Weights of a small sound classifier.
Model: 19.7M parameters, log mel input, arch vit, norm layernorm, activation gelu, moe expert_choice, num experts 32, patch size [8, 8], layers 14, width 192.
Rows from block 6 of a small sound classifier, named by matrix and row number. Rows with one number belong to one neuron. Each number is 128 + 24 x the weight over its row's rms, rounded and kept within 0 to 255. All counts start at 0. After the name is the row's rms in percent of the matrix's.
Before each neuron's rows are labels from the 100 clips, of 14976, where the neuron reaches its highest value: "top examples" is what is common among them; "peak in band" is the frequency band that holds the peak. Only what is clearly more common there than usual is listed. The data: short read English sentences (LibriTTS-R).
# fc1: MLP up (model.blocks.6.mlp.fc1.weight, 384x192), inputs 0-191
# fc2: MLP down (model.blocks.6.mlp.fc2.weight, 192x384, transposed), outputs 0-191

top examples: voice: female
peak in band: 4000 to 8000 Hz
fc1.68 080 [132 147 146 106 128 101 151 123 105  91 139 155 111 150 170 127 117 137 103 135 139  93 145 118 154 166 128 158  82 139 118 114 122 119 169 143  99 155  90  62 106 157 176 138 132 145 146 103 120 114 130 151 136 109 143 154 151  88 162 128 103 153 109  88 154 128 140 147 140 117 116 132 134 113 135 126 131 118 141 157 106 101 114 130 128 164 167 164 160 111 144 121 100 140 116 134 146 119 179 112 157  70 102  96 128 109 148 166 121  92 164 109 130 109  90 127 101 122 141 119  75 124 115  55 139 112 116 107 128 106 133  75 109 115 130 160 141 152  93 131 116 136 106 143 137 130  99 119 133 152  75 166 149 165 125  99 152  86 137 129 145 105 107 144 155 125 139 133 140 148 129 120 138 108 100 157 133 157 118  96 150 128 109 131 138 153 193 115 153  96 132 145]
fc2.68 083 [126 146 122 174 135 114 100 141 108 139  77 127  96  93 136 128 131 158 116 143 152 140 125  95 124 132 143 132 123 133 143 115 136 162 123 133 143  85  87 115 127 128 118 133 124 137 109 164 128  99  99 122 107 128 135  97 156 124 115 134 106  93  96 121 128 117 127 158  78 136 140 124 110 138 125  95 126 115 192 148 123 133 131 134 136 118 104  85 168 106 169 183 189 106 156 116 153 132  94 129 113 102 107  76 128 124 144 121 168 121 142 121 148 146 150 144 139 171 122  90 172 119 131 113  99  97 113 154 122 143 100 140 186 136  89 137 116 124 136 106 177 137  89  88 155 157 155 153 134 151 126 105 142 120  98  88 124 183 133 129 116 132 120 143 101 116 143 160 183  98 139 158 114 152 158 100 159 133 136 100 127 132 113  95 138 104 124 145  93 164 100 168]

top examples: voice: female
peak in band: 4000 to 8000 Hz
fc1.73 100 [158 101 140 146 125 103 152 121 148 157 114 106 138 155 138 138 111 100 147 113 122 125 103 110 152 127 129 101 141 108  90 151 121 136  90 157 135 125 149 139 138 107 130 137 160 151 101 128 134 126 145  92  69 110 162 157 141 127  99 139 127 171 149 124 136  96 140 129 117 124 153  64 120 122 134 146 117  73 117 122 156 114 117 136 165 115 130 186 108 143 128 139 108 147 151 128 125 133 113  98 124  82 125 122 162 171 105 134 152 117 191 176 137 135 180 108  99 102 154 105 176 141 143 147 151 143 114 132 170 163 130 117 140 114 126 100 138 100 139 134 187  53 112 118 131 141 167 113 135 125 102 100 118 153  99  86  96 145  93 108 122 116 145 134 121 142 148  73 138 176 107  99 117  94 141 152 108 113 113 136 144 122  74 131 132 144 131 107 116 127 129 125]
fc2.73 105 [110 141 146  55 107 167 121 145  91  95 145 102 126  96 140 147 136 118 142 153 136 133 127 124 111 140 148 173 125 139 133 120 100 110 139  69 131  96 135 158 125 108 135 118 135 146 124 117 149 125  91 145 125 162 115 108 133 153 161 109 130 107 145 134 166 137 120 144 165 149 122 173 133 106 139 114 140 112 164 134 100 137 124 114 104 164 141 107 163 147 131 132  86 146 128 145 130 108 133 111 139 115 126 113  96 114 147 112 154 119 124  93 118 107  93 186 115 160 168 156 118  73 141  90 132 116 105 182  67 118 131  83 163 106 116 124 142 109 122 134 142 159 146 134 143  94 117  98 187 137 115 162 148  93 186 169 118 114 138 117 148  97 129 113 135 113 105 158 133 105 129 155 130 163 105 115 116 153 105 135 132 110 142 132 125 161  66 168 146 120  99 135]

top examples: voice: male
peak in band: 4000 to 8000 Hz
fc1.35 098 [ 87 113 132 139 109 155 157 139 158 155 105 106  97 165 128 128  76 153 152  97 157 139 106 110  80 156 101 148 128 152 105 139 125 168 127  97 117 131 118 141 147 135  86 169 133 178 108 109 102 130 103 131  87  88 137  70 178 167 125  85 134 130 139 105 173 176 134 141 116 122 134 127 104 161 140  92 149 137 115 122 103 104 176 154 175  74 141 111 110 154 116 118 123 163 127 177 106 160 153 118 109 159 116 117 125 136 160 107 123 106 108 139 106 112 153  86 142 157 110 126 141  94 100 136 150 127 134  94 142 127 160 133 111 174  94  95 111 103 129 148 134 119 115  84 144 135 113 144 122 126 113 144 107 145 116 106 133 163 158 116 128 114 149 140 129 120  89 118 142 122  91 143 160 129 128 129 139 170 123 101 148 116 119 162 140 165 138 113 128 120 107 108]
fc2.35 101 [148 108 112 116 137  93  84 114 116 134 150 124 133 156 159 107 164 104 142 171  74 134 118 123 160 132 155  86 101 140 134 142 129 137 120 150 131 138 100 127 113 130 148 150  54 100 143  95 138 136 105  93 123 187 178 136  97 128 115 140 119 144 136  84 148 142 122 155 181 113 149 122 119  97 123 122 111 147 130 138 151 153 120 160  56 115  97 136 156 143 133 142 166 135 153 147 108 144 126  97 143 142 149 119 142 141 107 116 147 136 174 137 186  93 104 144  57 143 146 134  91 119 133 105 147 135 115 149 127 135 125 174 133 134 115 148 124 127 153  66 112 113 144 144 133 136 146 112 155 131 137 133 129 115 119 166 111 130  95 146 127 164 142 111 134 136 156 120 124 107 136  88 117 122  78 148 102 130 132 138  85 114 138  88 124 107 165 125  91  88 124 130]

top examples: voice: male
peak in band: 4000 to 8000 Hz
fc1.56 102 [145 138 113 113 150 135 103 147 150 137 178 127 153 133 123 106 129 165 127 103 116 144 142 110 121 104  73 127 127 177 123 126 105 172 152 113 123  89 122 142 118 132 125 129 115  96 127 135 108 111  49 106  91 126 115 163  80 148 157 155 121 159 117 111 109 108 163 107 105 187 128 128 111  86 138 174 115 119 123 122 182 125 114 107 114 109 153 117 126 145  95 117 139 106 154 164 126 143 118 110 174 120 159  76  86 138 103 151 159 127  84 127 136 142 131 190 115 129  82 147 127 140 147 175 139 121 167 134 147 147 161 143 133 118 118 118 119 138 128 153  91 167 149 143 121 141 129 125 131 154 120 155 142 137  83  92 108 113 141 107  85 154 143 117 146 121 158  86  78 122 111 141 104 119 132 126 137 118 162 154 102 168 104 120 141 117 134 128 116 126  97 138]
fc2.56 099 [156  84 127 115 138 122 117 172 118 117 118  81 120 158 141 151 121 139 110 142 119 100 110 139 141 127 162 146 129 117 108 120 120 110 122 119 112 164  94 128 102  92 174 143 153 113 103 109  63  89 109 111 113 103 126 128 188 111 136 146 116 113  82 156 133 120 106  94 114 113 149 119 135 153 142 144 135 127 129 142 141 137 119 162 120 193 140 151 152 138 121 100 129 118  86 111  99  91 123 153 169 128 115 126 141 147  95 129  61 157 169 116 110 128 150  78 127 202 144 141 158 119 153 117 142 131 183 136 107 109 106 126 102 163  99 167 165 120 136 127 166 116 161  83 121 115 108 125 168 133 128 121 111 113 125 150 166 144 119 137 121 154 128  98 126 105 132 108 151 136 172 119 129 122 159 120  86  82 147 123 120 164 149 120 128 110 133 145 156 134 126 145]

top examples: voice: female
peak in band: 4000 to 8000 Hz
fc1.274 100 [141 156 158 160 153 143 139 118 122 126 176 153 111  95 159 114 137 170 171 109 146 120 127 121 142 120 130 153 138 123 149  71 135  90 130 114 132 165 112 128 128 100 164 166 196 159 118 147 127 135 147 129 108 138 126 132  59 102 163 108 160 124 126 125 157 116 127 131 152 109 141 115 107 127  96 137 146 117 102 148 121 140 110 101  98 101  84  98 116  82 130 133 147 119 114 104 135 142 123  91  96  95 170 111 127 117 125 185 153  96 134 141 118 110 109 142 104 105 126 121 146 118 145 131 109 116 110 102  75 119 144 113 126 137 126 138 102 122 121 152 156 117 160 143 109 127 133 118 200 140 137 126 179 110 109 136  80 107  64 189 140 122 130 128 133 162  92 127 141 146 139 136  98 159 166 140 123  83 157 117 130 134 132 137 125 120 106  93 146 101 138 111]
fc2.274 101 [ 98  91 134  96 133 168 164 139 123 169 151 113  77 191 137 164 157  87 108 151 132 132 106 151  90 151  92 149  99  97 151 132  90 178 182 125 106 100 132  72  98 131 121 150 106 124 140 100 139 146 119 161 143 125 115 132 137 120 125 127 122 147 123 139 139  87 137 121 107 130 147 131 134 116 109 134 122  83 111  90 134 127 119 117 128 124 105 161 126 187 138 159 110 104 146 120 138 184 103 131 104  96  71 121 139 149 122  89 127 167 117 100 110 158 155  90  93 124 135 126 122 143 130 138 139 119 128 124 133 156 150 166 126 125 120 136 132 162 113 132 114 184 139 120 114 122 126 134 102  70 133 130  99 112 131 134 143 117 150  88 115 134 141 187 131  86 155 159 142 145 129 104 123 106 137 137 161 129 123 161 137 151  75 132 114 152 113 137 135 109 163 120]

top examples: voice: male
peak in band: 4000 to 8000 Hz
fc1.118 113 [133 121 115 166 137 132 124 111 120  89 124  92 122 114 136 112 145  68 159 139 129 124 138 139 127 137 124 165 128  83 166 110 118 159 138 127 109 136 135 178 146 110 125 135 165 163 112 141 159 123 144 118 117 110 117 104  97 135 110 120 145 141 116 163 144  83 126 157 157 114 153 158 144 186 138 137  96 130 188 105 119  78 140 191 169 106 119 127 112 152 141 116 148  84 119 133 130 152 158 164  99 122 123  96  88 130 134 137 147 158 106 115 155 113 132 127 152 160 117 121  95 152 148 113 143  88 168 123 118 114 106 149 140 134  97  94 136 160 132 129 147 130 153 160 132 182 108  97  89 141 131 120 108 112 112 103 110  89 108 142 124 105 115 106  73 111 133 161 109 114 118 154 166 191 131 127 145 143 101 137 129  71 146 134 106 122 110 103  97 128 111 113]
fc2.118 109 [165 133 149 121 101  58 131 129 151 141 150 144 159 120 105 169 100 120 146 132 135 112 111 118 189 124 133 115 119 112 120  98  97  97 142 160 121 168 125 136 160 140 167 129 134  82 132 111 137  99 107 157 102 181 135 138 142  77 171 102 125 147 158 136 127 104 111 109 121 139 133 120 127  81  93 130 119 125 116 161 159 195 127 120 121 121 162 108 156  94 137 140  96 105 130 143 103 169  94 105 162 117 125 134 107 144 113 139 130 113 155 157 107 189 150 112 174 103 144 124 107 115 124 142 127 112 135 128 177 131 124 103 120  76 146 113 114  97  96 120 111 138 141 121  95 142 140 126 156 157 116 166 127 134 111 109 123 142 127 123 200 121 114 117 159 140 102 146 183 160 141 119  97 100 110 127 140 109 110 116 130 100 111 106 138 133 148  87 127 146 111 106]

top examples: voice: female
peak in band: 4000 to 8000 Hz
fc1.103 113 [132 134 128 126 106 143 132  88 115 140 132 103 121 132  72 123 134 133 139  54 127 142 121 168 130 133  98 119 120 126 163 106 131 124 123 169 125 194 177 143 127 131 142 132 148 128 174 118 107  91 120 161 117 129  96 117 124 137  90 130 147 122 161 110 135 150 112 108 112 142 142  81 100 164 109 117 173 113 168  92  98 157 154 112 113 102 167 114 110 101 173 111 115 126 137  85 129 125 148 127 127 112 140 134 139 129 144 152 158 134 140 165 110 156  91 128 111 116 149 143  95 129 135 132 112 149 125 149 116 137  95 154  79 120 111 109 122 115 157 113 137 119 137 105  91 138 200 135 112 121  94 104 148 128 118 153 147 159 184 102 153 108 111 110 143 145  76 112 153 150 156 125 133 153 107 131  85 131 123 106 126 108 168  95  85 137 158 139 132 111 184 128]
fc2.103 127 [125  88 142 132 108 120 175 146 127 133 159 149 129  80 104 113  87 158 159 187 101 150 126 103 111 160 171 155 131 117 112 189 113 151 117 150 112 114  77  85 131 120 120 157  93 152 139 104 153 122 129 135 117 128 155 158 154 121 150 107 101  74  90 124  93  89 110  99 134 120 128 134 106 131 122 142  96 105  88 130 103 119  80 135 131 169 128 125 165 123 117 105 115 113 135 124 119 111 117 118 122 153 110 145 131 120 132 112  62 134 141 155  96 148 126 140 164 157 123 139 175 177 107 172 145 141 154 124 120 153 132 123 145 158 136 159 113 166 112 144 109 119  96 139 138 111 145 126 113 111 154 156  74 148 124 164 154 159  81  88 114 142 145 129 142 154 150 137 126  98  80 161 111  90 114 109 137 121 131 135 142 149 142 119 152 135 130 128 114 126 143 142]

top examples: voice: female
peak in band: 4000 to 8000 Hz
fc1.335 096 [116 128 157  66  98 137 120 113 135 155 144 141 141 140 137 126 124 117 136 154  81 121  83 152 131 143 142 148 117 110 128  86 106 151 139 145 139 160 137 108 168 124 142 109 148 108 106 174 152  97 141 117 145 106 142 143 136 131 111 165 149 129 156 131 162  99 182 140 114 125 169  97 106 142 154 104 124 137 166 162 136 134 128 110 131 144  94 143 119 146 115 156 145  72 101 119 130 165 138 111 142  90 113 133  91 130 138 106 138 121 136 151 118 153 166  92 126 130 129 132 108 151  76 139 126 119 130 147 157  98 122 100  96 140 129 111 194 129 102 107 116 154 149 116 120 159 157 126 126 112  76 169 141 125 126  96 154 117 107 142 161 108 124 157 193 151 133 138 167 107 148 160 125 116 133  75 149 107 106 125 115  99 120 142  90  83  93  97  98  81 111 117]
fc2.335 101 [131 140 121 155 122 148 122 145  67 126 126 130 121 106 150 105 129 116 143  98 157 157 122 115 105 112 172 125 139  70 128 161 126 120  88 115 116 102 115 123 135 147 127 136 107 138 134 110 113 108 125 131 118 136 140 118 168 146 131 132 143 175 120  78 130 109 121 105 159 184 113 129 129 133 142 126 138 126 100  97 132 139  97 133 117 132 150 111 148 109 168 123 158 108 142 146 171 160 148  99 113 168 117 131 100 144 147 130  94 115 136 127 145 108 129 124 101  93 117  88 151 154 143 112 143 171 161 189 127 154 149 132 142 102 158 115  94 101 133 152 139 138  93  74 139  35 130 112 144 124 115 154 116 102 134 154 139 119 156 119 138  86 105 143  52 154 135 153 136 140 143  83 144 140 128 150  94 130 154 100 122 135 132  81 102 157 161 153 112 144 165 128]

top examples: voice: female
peak in band: 4000 to 8000 Hz
fc1.3 094 [ 83  92 179 125 161 126 180  94 109  94 115 139 158 130 135 163  98 106 172 132 107 109 102 106 173 130 128 134 100 121 109 133 134 106 137 126 149 131 100 121 143 138 110 169  92 121  90 148  94  88 116 106  80 116 120 136 141 168 162 117  99 162 148 126 158 151 114 132 115 134 156 106 158 174 132 105 135 109 146 155 147 143 140 128 115 163 141 156 107 127  94 108 141 120  97 150 124 122 108 101 117 142 141 154 105  80 125 148 114 153 156  66 111 157 120 158 116  72 142 133 117 147 130 110 170 160 141 135 136 141 125 137 165 148 136 111  84 114 117 100 127  94 153 122 102 122 156 175 134 122 122 137 141 115 124  75 140 106 153  89 190 103 131 120 130 167 144 131 143 128 124 107 159 139 127  92 117 139 134 143 103 160 105 145 109 164 137  93 119 133 139 134]
fc2.3 093 [155 160  92  99 111 161 102 123 162 130 103 127 113 183  97 125 106 158 142 130  83 113 127 155 138 124 131 142  88 127 120 156 148 147 121 109 153  94 128 150 180 107 118 120 136 170 152 134 109 131 126 121 157  84 121 155 127  80 129 161 148 119 175 107 125 122 117  98 115 152 172 146 105 115 130 112  99 179 133 147  87 137 139 138 102 148 144 107 132 106 176 119 127  99 162 133 118 123 182 153 153 103 135 127 154 170 109 126 130 103 156 123 105 133  69 126 135 154 144 106 134 121 136 112  84 101 105 132 133  66 142  98  77  75 104 138 128 143 151 130 138 143 127  68 113 114 129 124 123 119 127 143 122 141 158 121 132 135 143 158 121 166 117 143 128 104 106 151 125 157 103 155 177  96  98 115 136  99 180 116 156 110 107 141 143 126 117 109 134 134 131 149]

top examples: voice: female
peak in band: 4000 to 8000 Hz
fc1.383 109 [119 138  98 111 126 123 125 121 128 121 140 160 143 129 130 101  97 117 106 152 123 140  73 114 118 150 106 143 131 109 106 153 134 119 145 129 129 124 151 148 169 119 126 179 134 122 142  95 140 115 147 103 140  93 126 130 150 192 168  92 120 163 172 146 106 107 146 144 129 113 154 169 145 140 135 121 119  88 146 100  91 118 100  76 135 157 128 143 161 104 146 132 118 188 110 113 114 105 144 121 136  86  61 130 167 108 133 135 148  91 149 123 117 123 154 177 104 110 137 151 149 118 117 147 149 144 160 138 108 138 149 136 133 114 142  91 149 114 134 141  85  49 103 154 144 131 149 136 101 146 180 157 132  79 156  97 123 145 136 149  92 133  97 117 120 119 157 116 154 140 130 111 115 106 102  93 131  89 145 122 130 107 168 120 138 116 177 135  90 120 123 112]
fc2.383 107 [176 133 158 126 127 145 109 143 107 106 136  97 122 125 154 177 190 113 111 172 157 154 141 124 141 139 135 143 140 141 107 113 131 117 148 145  97 128 113 121 165 163  96 120 189  97 123 145 145 136 117 175  71 153 139 149  99 125 169 141 106  81 101 134 150 161 133 130 120  80 126  83 134 132 139 126 110 133 107 159 119 121 121 105 132 104 162 137 136 136 125 149 127 123 128 157 141  76 146 108 110 135 137 118  89 135 137 129 108 122  62 117 131 137  58 148 145 115 116 156 128 162 156 115  94 127 106 135 152 101  86 115 119 128 112 163 160 130 144 153 154 135 150  69 126 111 110 122 101 120  81 117 123 115 118 133 135 132 135  89 111  63 131 126  94 144 118 102 136 142  94 138 124 115 138 119 113 127 119 148 119 131 180 158 137 123 110 142 130 164 140 178]