config.yaml
hop_length: 320
win_length: 400
num_classes: 2
norm_position: "pre"
inner_norm: true
shared_expert: false
patch_size: [8, 8]
width: 192
residual_init: "zero_last"
ema_decay: 0.999
max_steps: 20700
warmup_steps: 1030
weight_decay: 0.04
Rows from block 7 of a small sound classifier, named by matrix and row number. Rows with one number within an expert belong to one neuron, the router's apart. Each number is 500 + 50 x the weight over its row's rms, rounded and kept within 0 to 999. All counts start at 0. Numbers have three digits each.
Before each expert's rows are labels from the 100 clips, of 14976, where the router gives the expert most weight on average: "responds to" is what is common among them. Only what is clearly more common there than usual is listed. The data: short read English sentences (LibriTTS-R).
# router: router (model.blocks.7.mlp.router.weight, 32x192, trained with AdamW), inputs 0-95
# up: expert up (model.blocks.7.mlp.up, 32x192x192), inputs 0-95
# down: expert down (model.blocks.7.mlp.down, 32x192x192, transposed), outputs 0-95

# expert 12
responds to: voice: male
router.12:441479483533418488396511496483561508522427565508589513478485510477495387531539462535417536462420522506479475562464582614501570522552554496479517425582558495419549575553475487443454494532564423446520559487517449513571549434544538574565464496462491479488542568628534451485465465466423531523
up.0:523462442602546530468534502456513537374490393468525450570533509504590598456429511487471518526518510461515412505488588522530498407553569414531546526527553540508499534502513520541431514608521569388504428557558496477463502514493423505470473502505496507381420515494547605534485670568514466469
down.0:450403490451485557553496441556538473526574515493503516503547445545457491448486605485540518472463486438447535537484574454528519478408491563584483527443345473459400540477491535484543549460575501494471578526472518468579533517435505398490555590600453539466438484358540481505462454414482436508
up.1:443554422466476470541487525501448491537388465549466485505545488467549501513420514608461459568516457554494574435517540522484402559478538373571484370476522517491532526419511438497436517473444458534523501503673533565491458517538474505528444494483548511458482507606565585473499539530443386567
down.1:425524495504533475466554518547528530516514485415496492534562497468538489482452407474508434524527484481503548459465576501543449525510577533513525524504547413519475496557505510537518480513502427470450474573474511556472483496440551452554515483590462507463452513355540468590589434539406468494
up.2:494426481428491624535526496540532609439431456568507508571466543543421484472511463468436513469504558479453478443523480522542542609519540523494483463509546478430431501426520471455498606547503512444458523461377588569361573471484432635535457466471492432454461472525503584418503499589516460595
down.2:492463467533552479480394531592441529544497491402427548486547620434514566440512544543506379517531486494488402578519472438537501445531513464444469546554542515465641546478581575484446515405481525448469518508577563525572433451485470441513483506506530422560528518491475592515521561423513525388

# expert 31
responds to: voice: female
router.31:531464505474528399506539519474474457489395507501524588435556519514611477455515471498476539499478519485540515471437475531574541552509478487322485530481522450545415505459509459504519471472496472442466546565570566561597530508615558502655457509569541538407448512518413486491455515525464459496
up.0:486469407495560608494451560505518483415532482523463548524419460510433447516515392541508486575490499502496520488498496538475503482538527459456494489428392556443584494395491423530519496420483615447545551512436375432520469456492465504535473525452610446506466433492476608482532477500519489492
down.0:578594472508509577350488451585502501531460521552519502450545490444489556492516476538547501582439429487480479489485405434428443525412592514601497501582535464539412538550527396460498526480559500537468580472493572446474439557510521532569498515434488546502510527555446508573514430448503538486
up.1:588540463521550480498396438460509552503468489457496427488525568485416478538464593469613563529509517524481516463533600476499388529424496494523472548511471510479583496482516395429422399379527587587463506578472538486492432505552561571499523520465461517463506460478517519458553526490464403516
down.1:465416553493463578474576505532534596499554490500462627531518488527557495544474456518489519586484542527552491417500446504489511463480523564498511532471493469511481559537566449586392517499364476440558426534479533536464476572493463555528494488542456446627498413505468490488431513530440560484
up.2:568555545484572543466414491536494467493499434382394447613456573512562494444540518466494501439540491479536543537472506494428397453506492527443507382465498495615475499435526494442482481533494547483444461520545494613541448527419501495476475464551499470595487439491382571536523552538519462496
down.2:527478497534524464545529530526531525569466498527561503518452488529471466436486614516499480467392548474520343467412435596445557517519462492500495520515507579436537459493501533512520555565557513490532417581486530475476476524516502534566419450451575520362554503488478501518530467545522556511

# expert 17
responds to: voice: male
router.17:518493472524451450435545585513607437439421531479534626488443536454537430513450470496560543496554452477540452436441489495517561488491510402525522466467583462518498390542496543465524488502427419450475451432531437485424520410557542489517466427488518509393606517475465479509489488554446502518
up.0:517492567529513467496495501497515552539539507503587460516477438470567507493497397529476515511544442524531444531520530474575525575477453384587417468508497479576532491466502435428491474468480489476484580468615497529508418465478547548585554476455587534457630535491497497553458463406449509506
down.0:525538551551542511495513436510585487458486492471560414513508488332465519431465483488531453500504479608436433451515497625454528465485497467537456531537478458567525433437523482510464556576559553572477480524604441515443498570557444559418554447445569509471479453437553396554350518562569522517
up.1:572506494471503432518379528567517528538493478526527419446523562484543527480414474457503533475403451552529546480450492489502523514565458518484555560485547539551511456522465501552532450428455512424537501387500537467544573466548474659506552562365513537500505451448487478528513523468418495552
down.1:529526387534531513506617421524483470505342555517547468567520509540531574457494492526435521541515499453486450477409508589423426545544530472454499497482571426528424499435486489552476600512507465487505452474517467470580439520519556459525386578526553463518508514539487517479544565556464491493
up.2:499490471509530501566516446400489471462558661635463466526510444514590439489547447514574384509476491512536435465527507511481568486502504474452521551473527544470517491517455550598534580466518468523505504408475495596431543476452466477542417522514495597529534523532372532539498553485427496506
down.2:451483499486509526469505503444463516576529472534436490540476530544428462494492404465446516501554495475448525579457470549492506507473501504497545469497470478499521555523535568479489501441570450537502469489572545593431500574573485593404506481565464445523471494535495506510546559574593529479

# expert 21
responds to: voice: female
router.21:454510565473502430546475419611448522490498461567437468538501499513501494424482484456428512502456540511475557378472566385542595516399541510520484535592613562499433473432547493465609549500501498405410587462419528433485538529416437428555513505549507552511472507519618457466467462487513533502
up.0:491560483513466484525501437448556524514490393390482393577516482585486445539602497497483538453582491499553454437598481584574584519524438515513396526535576557525595528466474444497478537502572446496522548532420543512442470617511483534464507506485506493521577419466558423535538465487437469431
down.0:495481481588492474531541501481545579502493543533570512392478469441491509544549593556547592511524397489508547468499539491491441411568424455476599562494465526540521434503496510417460466540507576468370473495549519462506432554446384479548494457572539465478453486494432439510434588489463501553
up.1:518571404570497495409545447486492505480490492474478502516488554490452652568592484490476413528571481527572511448518471431534403429467582545449488516507556498506429413543503483515535521487549420504466552615541511601512485583503497526588587575489484513493477508522496513534506597540392497390
down.1:475470454514493609450498558511514537571520396419501495470542521494405518510573620469469522558418449425496541539373474421479526491519468451516536542384496521512526441504584439482590537532581427521574460456553516512493413511458439512520445439539561526530457575531506350519478481431463476625
up.2:407495561561589509508516495496481492485497408511514427502374415446486511470578519505547462462526520429538580507489522476509554597532562503423456460473384512507540511439512521488481496441421544554404536520491443492501573449395421497408564500517496461475564429509468427422505544427477542516
down.2:468582485554451461493482488612508426500460531606508526425507504455507477515485507438463541500507450486527524506465503469480477413539479634511497521538443529490555500531529553433523548440436371487500537523470460509494492548532613495528604458527506485455529407504534504457625436484542553500

# expert 2
responds to: voice: male
router.2:471493471518493505534459501509434498469487456474547517458530406518568439522472594455520552543452467539499530586472448557502506510514445506474495375537512472594422500513595467551448563501545525611554449550515482401525482518535552514478533467502477471549496468547541545422404548455464569529
up.3:430471432563452441464461545486509471458561531489416575450454354514449436494561473452515553501451540457510464544463464492464533531502501471535516454481509525550444453534537510510593481428492486559591546457399412521505464477425542517643471637499530397521580496407453525426539545498498468501
down.3:466514527484496469532428542578432547561409443447455487507575557493546537548478557486413488466519479594389545458614483403422455541536522571467503527513527550552468437451450506546455530569471476576535395509535538481489462487589494565485563404497450512569501538525581462579441525531459430455
up.4:541458538540540539496581386512510440512452558458466550489533538443477587473471481512422461516541437606573542567416479411526606469485541454486436510520436424507521551499513523519610450497489530474535601513539404397529591527558516532403566470571521471429506470442468521502550464578584496479
down.4:557477463486496495534430500565476517532509444574503491568501418527491489482522457525469533503494565507554576429493507536444418558427508557483502572452542429548545439499489533497445629552463450387446420460516463559531385537467508450459402538465497476478543502538554586518517535402489475438
up.5:446538550540459476477465576497486438432481406476532553413505592499509486400566493518481522451493541323480430536518482512504463551424507453523608460526547499485526569458583519603592544459529534522505513494464582492499466510493549526493502541536506521472486494580540495526570552544450547492
down.5:524438495407538492450544395522521440596507485464489432576514465484503492605374491550524526495517532526546559503554453519543517458544557515506478549521503498494492473553404531405485501515441488435525576473535486522492466468524546465497516480491461497554554460415483513442461491465497425559

# expert 13
responds to: voice: female
router.13:473475503467537464489545529445559516596435455607427519510425602576503498528485468507421502497547509526594537544580500479435505532524519532457447501479516493571437449569589537391504485496524475578542598564486517495497548380545456470488504527534524471493547496567576477535462519476518521571
up.0:537460510463418608471564539404412538510525428492489458492508453490505526525470554577580496454477529463564514546508442444439461497483582477474520522469529523422483446503450553468519500545468472468441411523529620504502412441459475562452547545507522454495554455473489475459485530522438565450
down.0:523486554527547493613462660588489520445496399517501589473516411444477558452405481541348493530506487496425627457467481505525529510502523551515509551528433389573471521489537502506481457484509486621626476507509543423561461478533561525488477434461421526465491444480480485491580525448558550650
up.1:579446461425478464472444511499522449575538615514527474405489469519447492503527452487465414456510607494475455507479534521542504480374437478501418538444534558401492471513481414513514456550512454515438507545442543429552425504504471650561578465456421480522451473534555583481515501551445521534
down.1:552538553544493485566456534492471580470522483473520532625541485437489476495481515498468545598514338540540481586474424478462452660430569453468615481491538468530424494468524490436489506421540512444553461559505528517476537482475539483452439462518505473456423571460441456495538426423492471432
up.2:546477488511475500485539505488527395444443467551394517514546506436518497603479453537507449386540458424564514404567481487565483523440468476528480476444453455542594520558425402595554464541482567525573494544519551423526418464516433603520504497536532514499453448535526523415412566468400414445
down.2:445477485505555474517476432512509591452569513385467554488379450481505465503596550499509587512596490497538463544418424490498531529529531559566513579469527518512407550495517551477512542534574462606571534432491488557427450458489586529503457555499504467460563532434446456584511536425480607460

# expert 16
responds to: voice: female
router.16:513543450573495450478504422538573526456370556482484415469525558504499423638560588541539578575461639448513484523369536554430516448513397513568587559525451506537415516492483485474401621538541569530500494542459516493520568516495485457492499510469541563578452548553487473529612447532464495458
up.0:490598490441498424475468525573600531514562484442437559506509529457536546558505517497530582428497508501486438454495530463478520609495423413484595498475409453451532454485458541551508500518475515535571577500481522476566417493510438621452468546489541548508469523494505490505497486510499520526
down.0:492442571496508510493441433431506465459463457613484408451512523560511515478464425518527496466460466464468471609584547497564588545579493543522632510540505512492427488520515546454539452505482503477438463514487508570392453412529407591497588548525477504502548515532484562499491520569518465553
up.1:536559373470532493461476461535537510441476503482419481490514548418533568405467464422527558595440616601502548467554484513510481482464505453538526521468515461456533462490427525434524544422576601485445466573604537489565500462461506536385589497500564432466565411533448500505669470502467485503
down.1:508510568464498507505572494518426492605521446575441459515549486570540527568386396509508514486474407438457437510517466542432531495500555612463433487502408483574553498476503472440490461466540437546497436467545452483514530496546478556493559468483500572605482499622438506497479483425464482489
up.2:506456448494508498497511359476576485475572452488526403474574558472528536454482510391441516457484516479474497625452468535612498501542503477460542502511534443515545454609540489532430436452505542492568461487528505455515473534564535575561486493443467544588477501429484554461507426523415508515
down.2:439575445458473501470521428414534474557463453597435503543569470388489524433605476466471460580480448502525517406488453485475566560509495564509607509532465562451438534481541542449518453492528471445481470474500492589472584590451551473476468530525504530484507517478462524540585480468558494601

# expert 0
responds to: voice: female
router.0:518431484407416552431485496473564520425477435558530493494486475467460532441488514459445466512489484458500564457415537556544548448447494436518545423498494600478532480488462488536519531470552486486453455570495555544602493367511503555531490483435472494470423439543392532486528543465444455468
up.0:533519497514438485605499524394512478519478555462477468521524499479499451548420518521457537435472503508492541515467409428496510458452597413450456415528491470441476524469486525445489573457478431484562471521456506507451590463541468507581454523500533493497533444521514413498497630562483491450
down.0:519583429492530530511523522537508523466462456514529512531511610556442552508484453472586492479518418490584416513483545448506401569489581474541481505447470503546469462400417509461482457529510538540518466509575558533394391522507499520547560468469428512516503437535524478516591469548487497486
up.1:459540497478527482516420496407492536483453484505440543523576495461474441536431468417510566497520544456572590528483480516450487490483525492434487492615385559542529472548532473518450483545489507491422567467579460395500546481467497492587447498485520425525548461428436396521511459526546516566
down.1:540447503485526547547457537552496510513550565444461519449582592545552543478570478588543472499491471428515494421458520468544404452497480534488513494519613519491494487403555528436493568528558450513518444457425545576520492443460451431600557469440449443493459465483536456485501508487450543386
up.2:488545501552417466522555423506460497609464576470523535527468539504464465582556516424545499466461533473501494502523520441502479581516634547501367539568417380469498489485466539524509434507493467593632593511531498492394455450480497550485455530489547531482463500499490441481481460428553465515
down.2:523495525459485474391383516489458503474479522574443474629489469464450512425554505431510499429445521466547437496475551548614499438541518444459440498490479495412533447516461520403515605501474563437464485505436486528467473543531481495431473598474514447533547467488542429489479552542450548499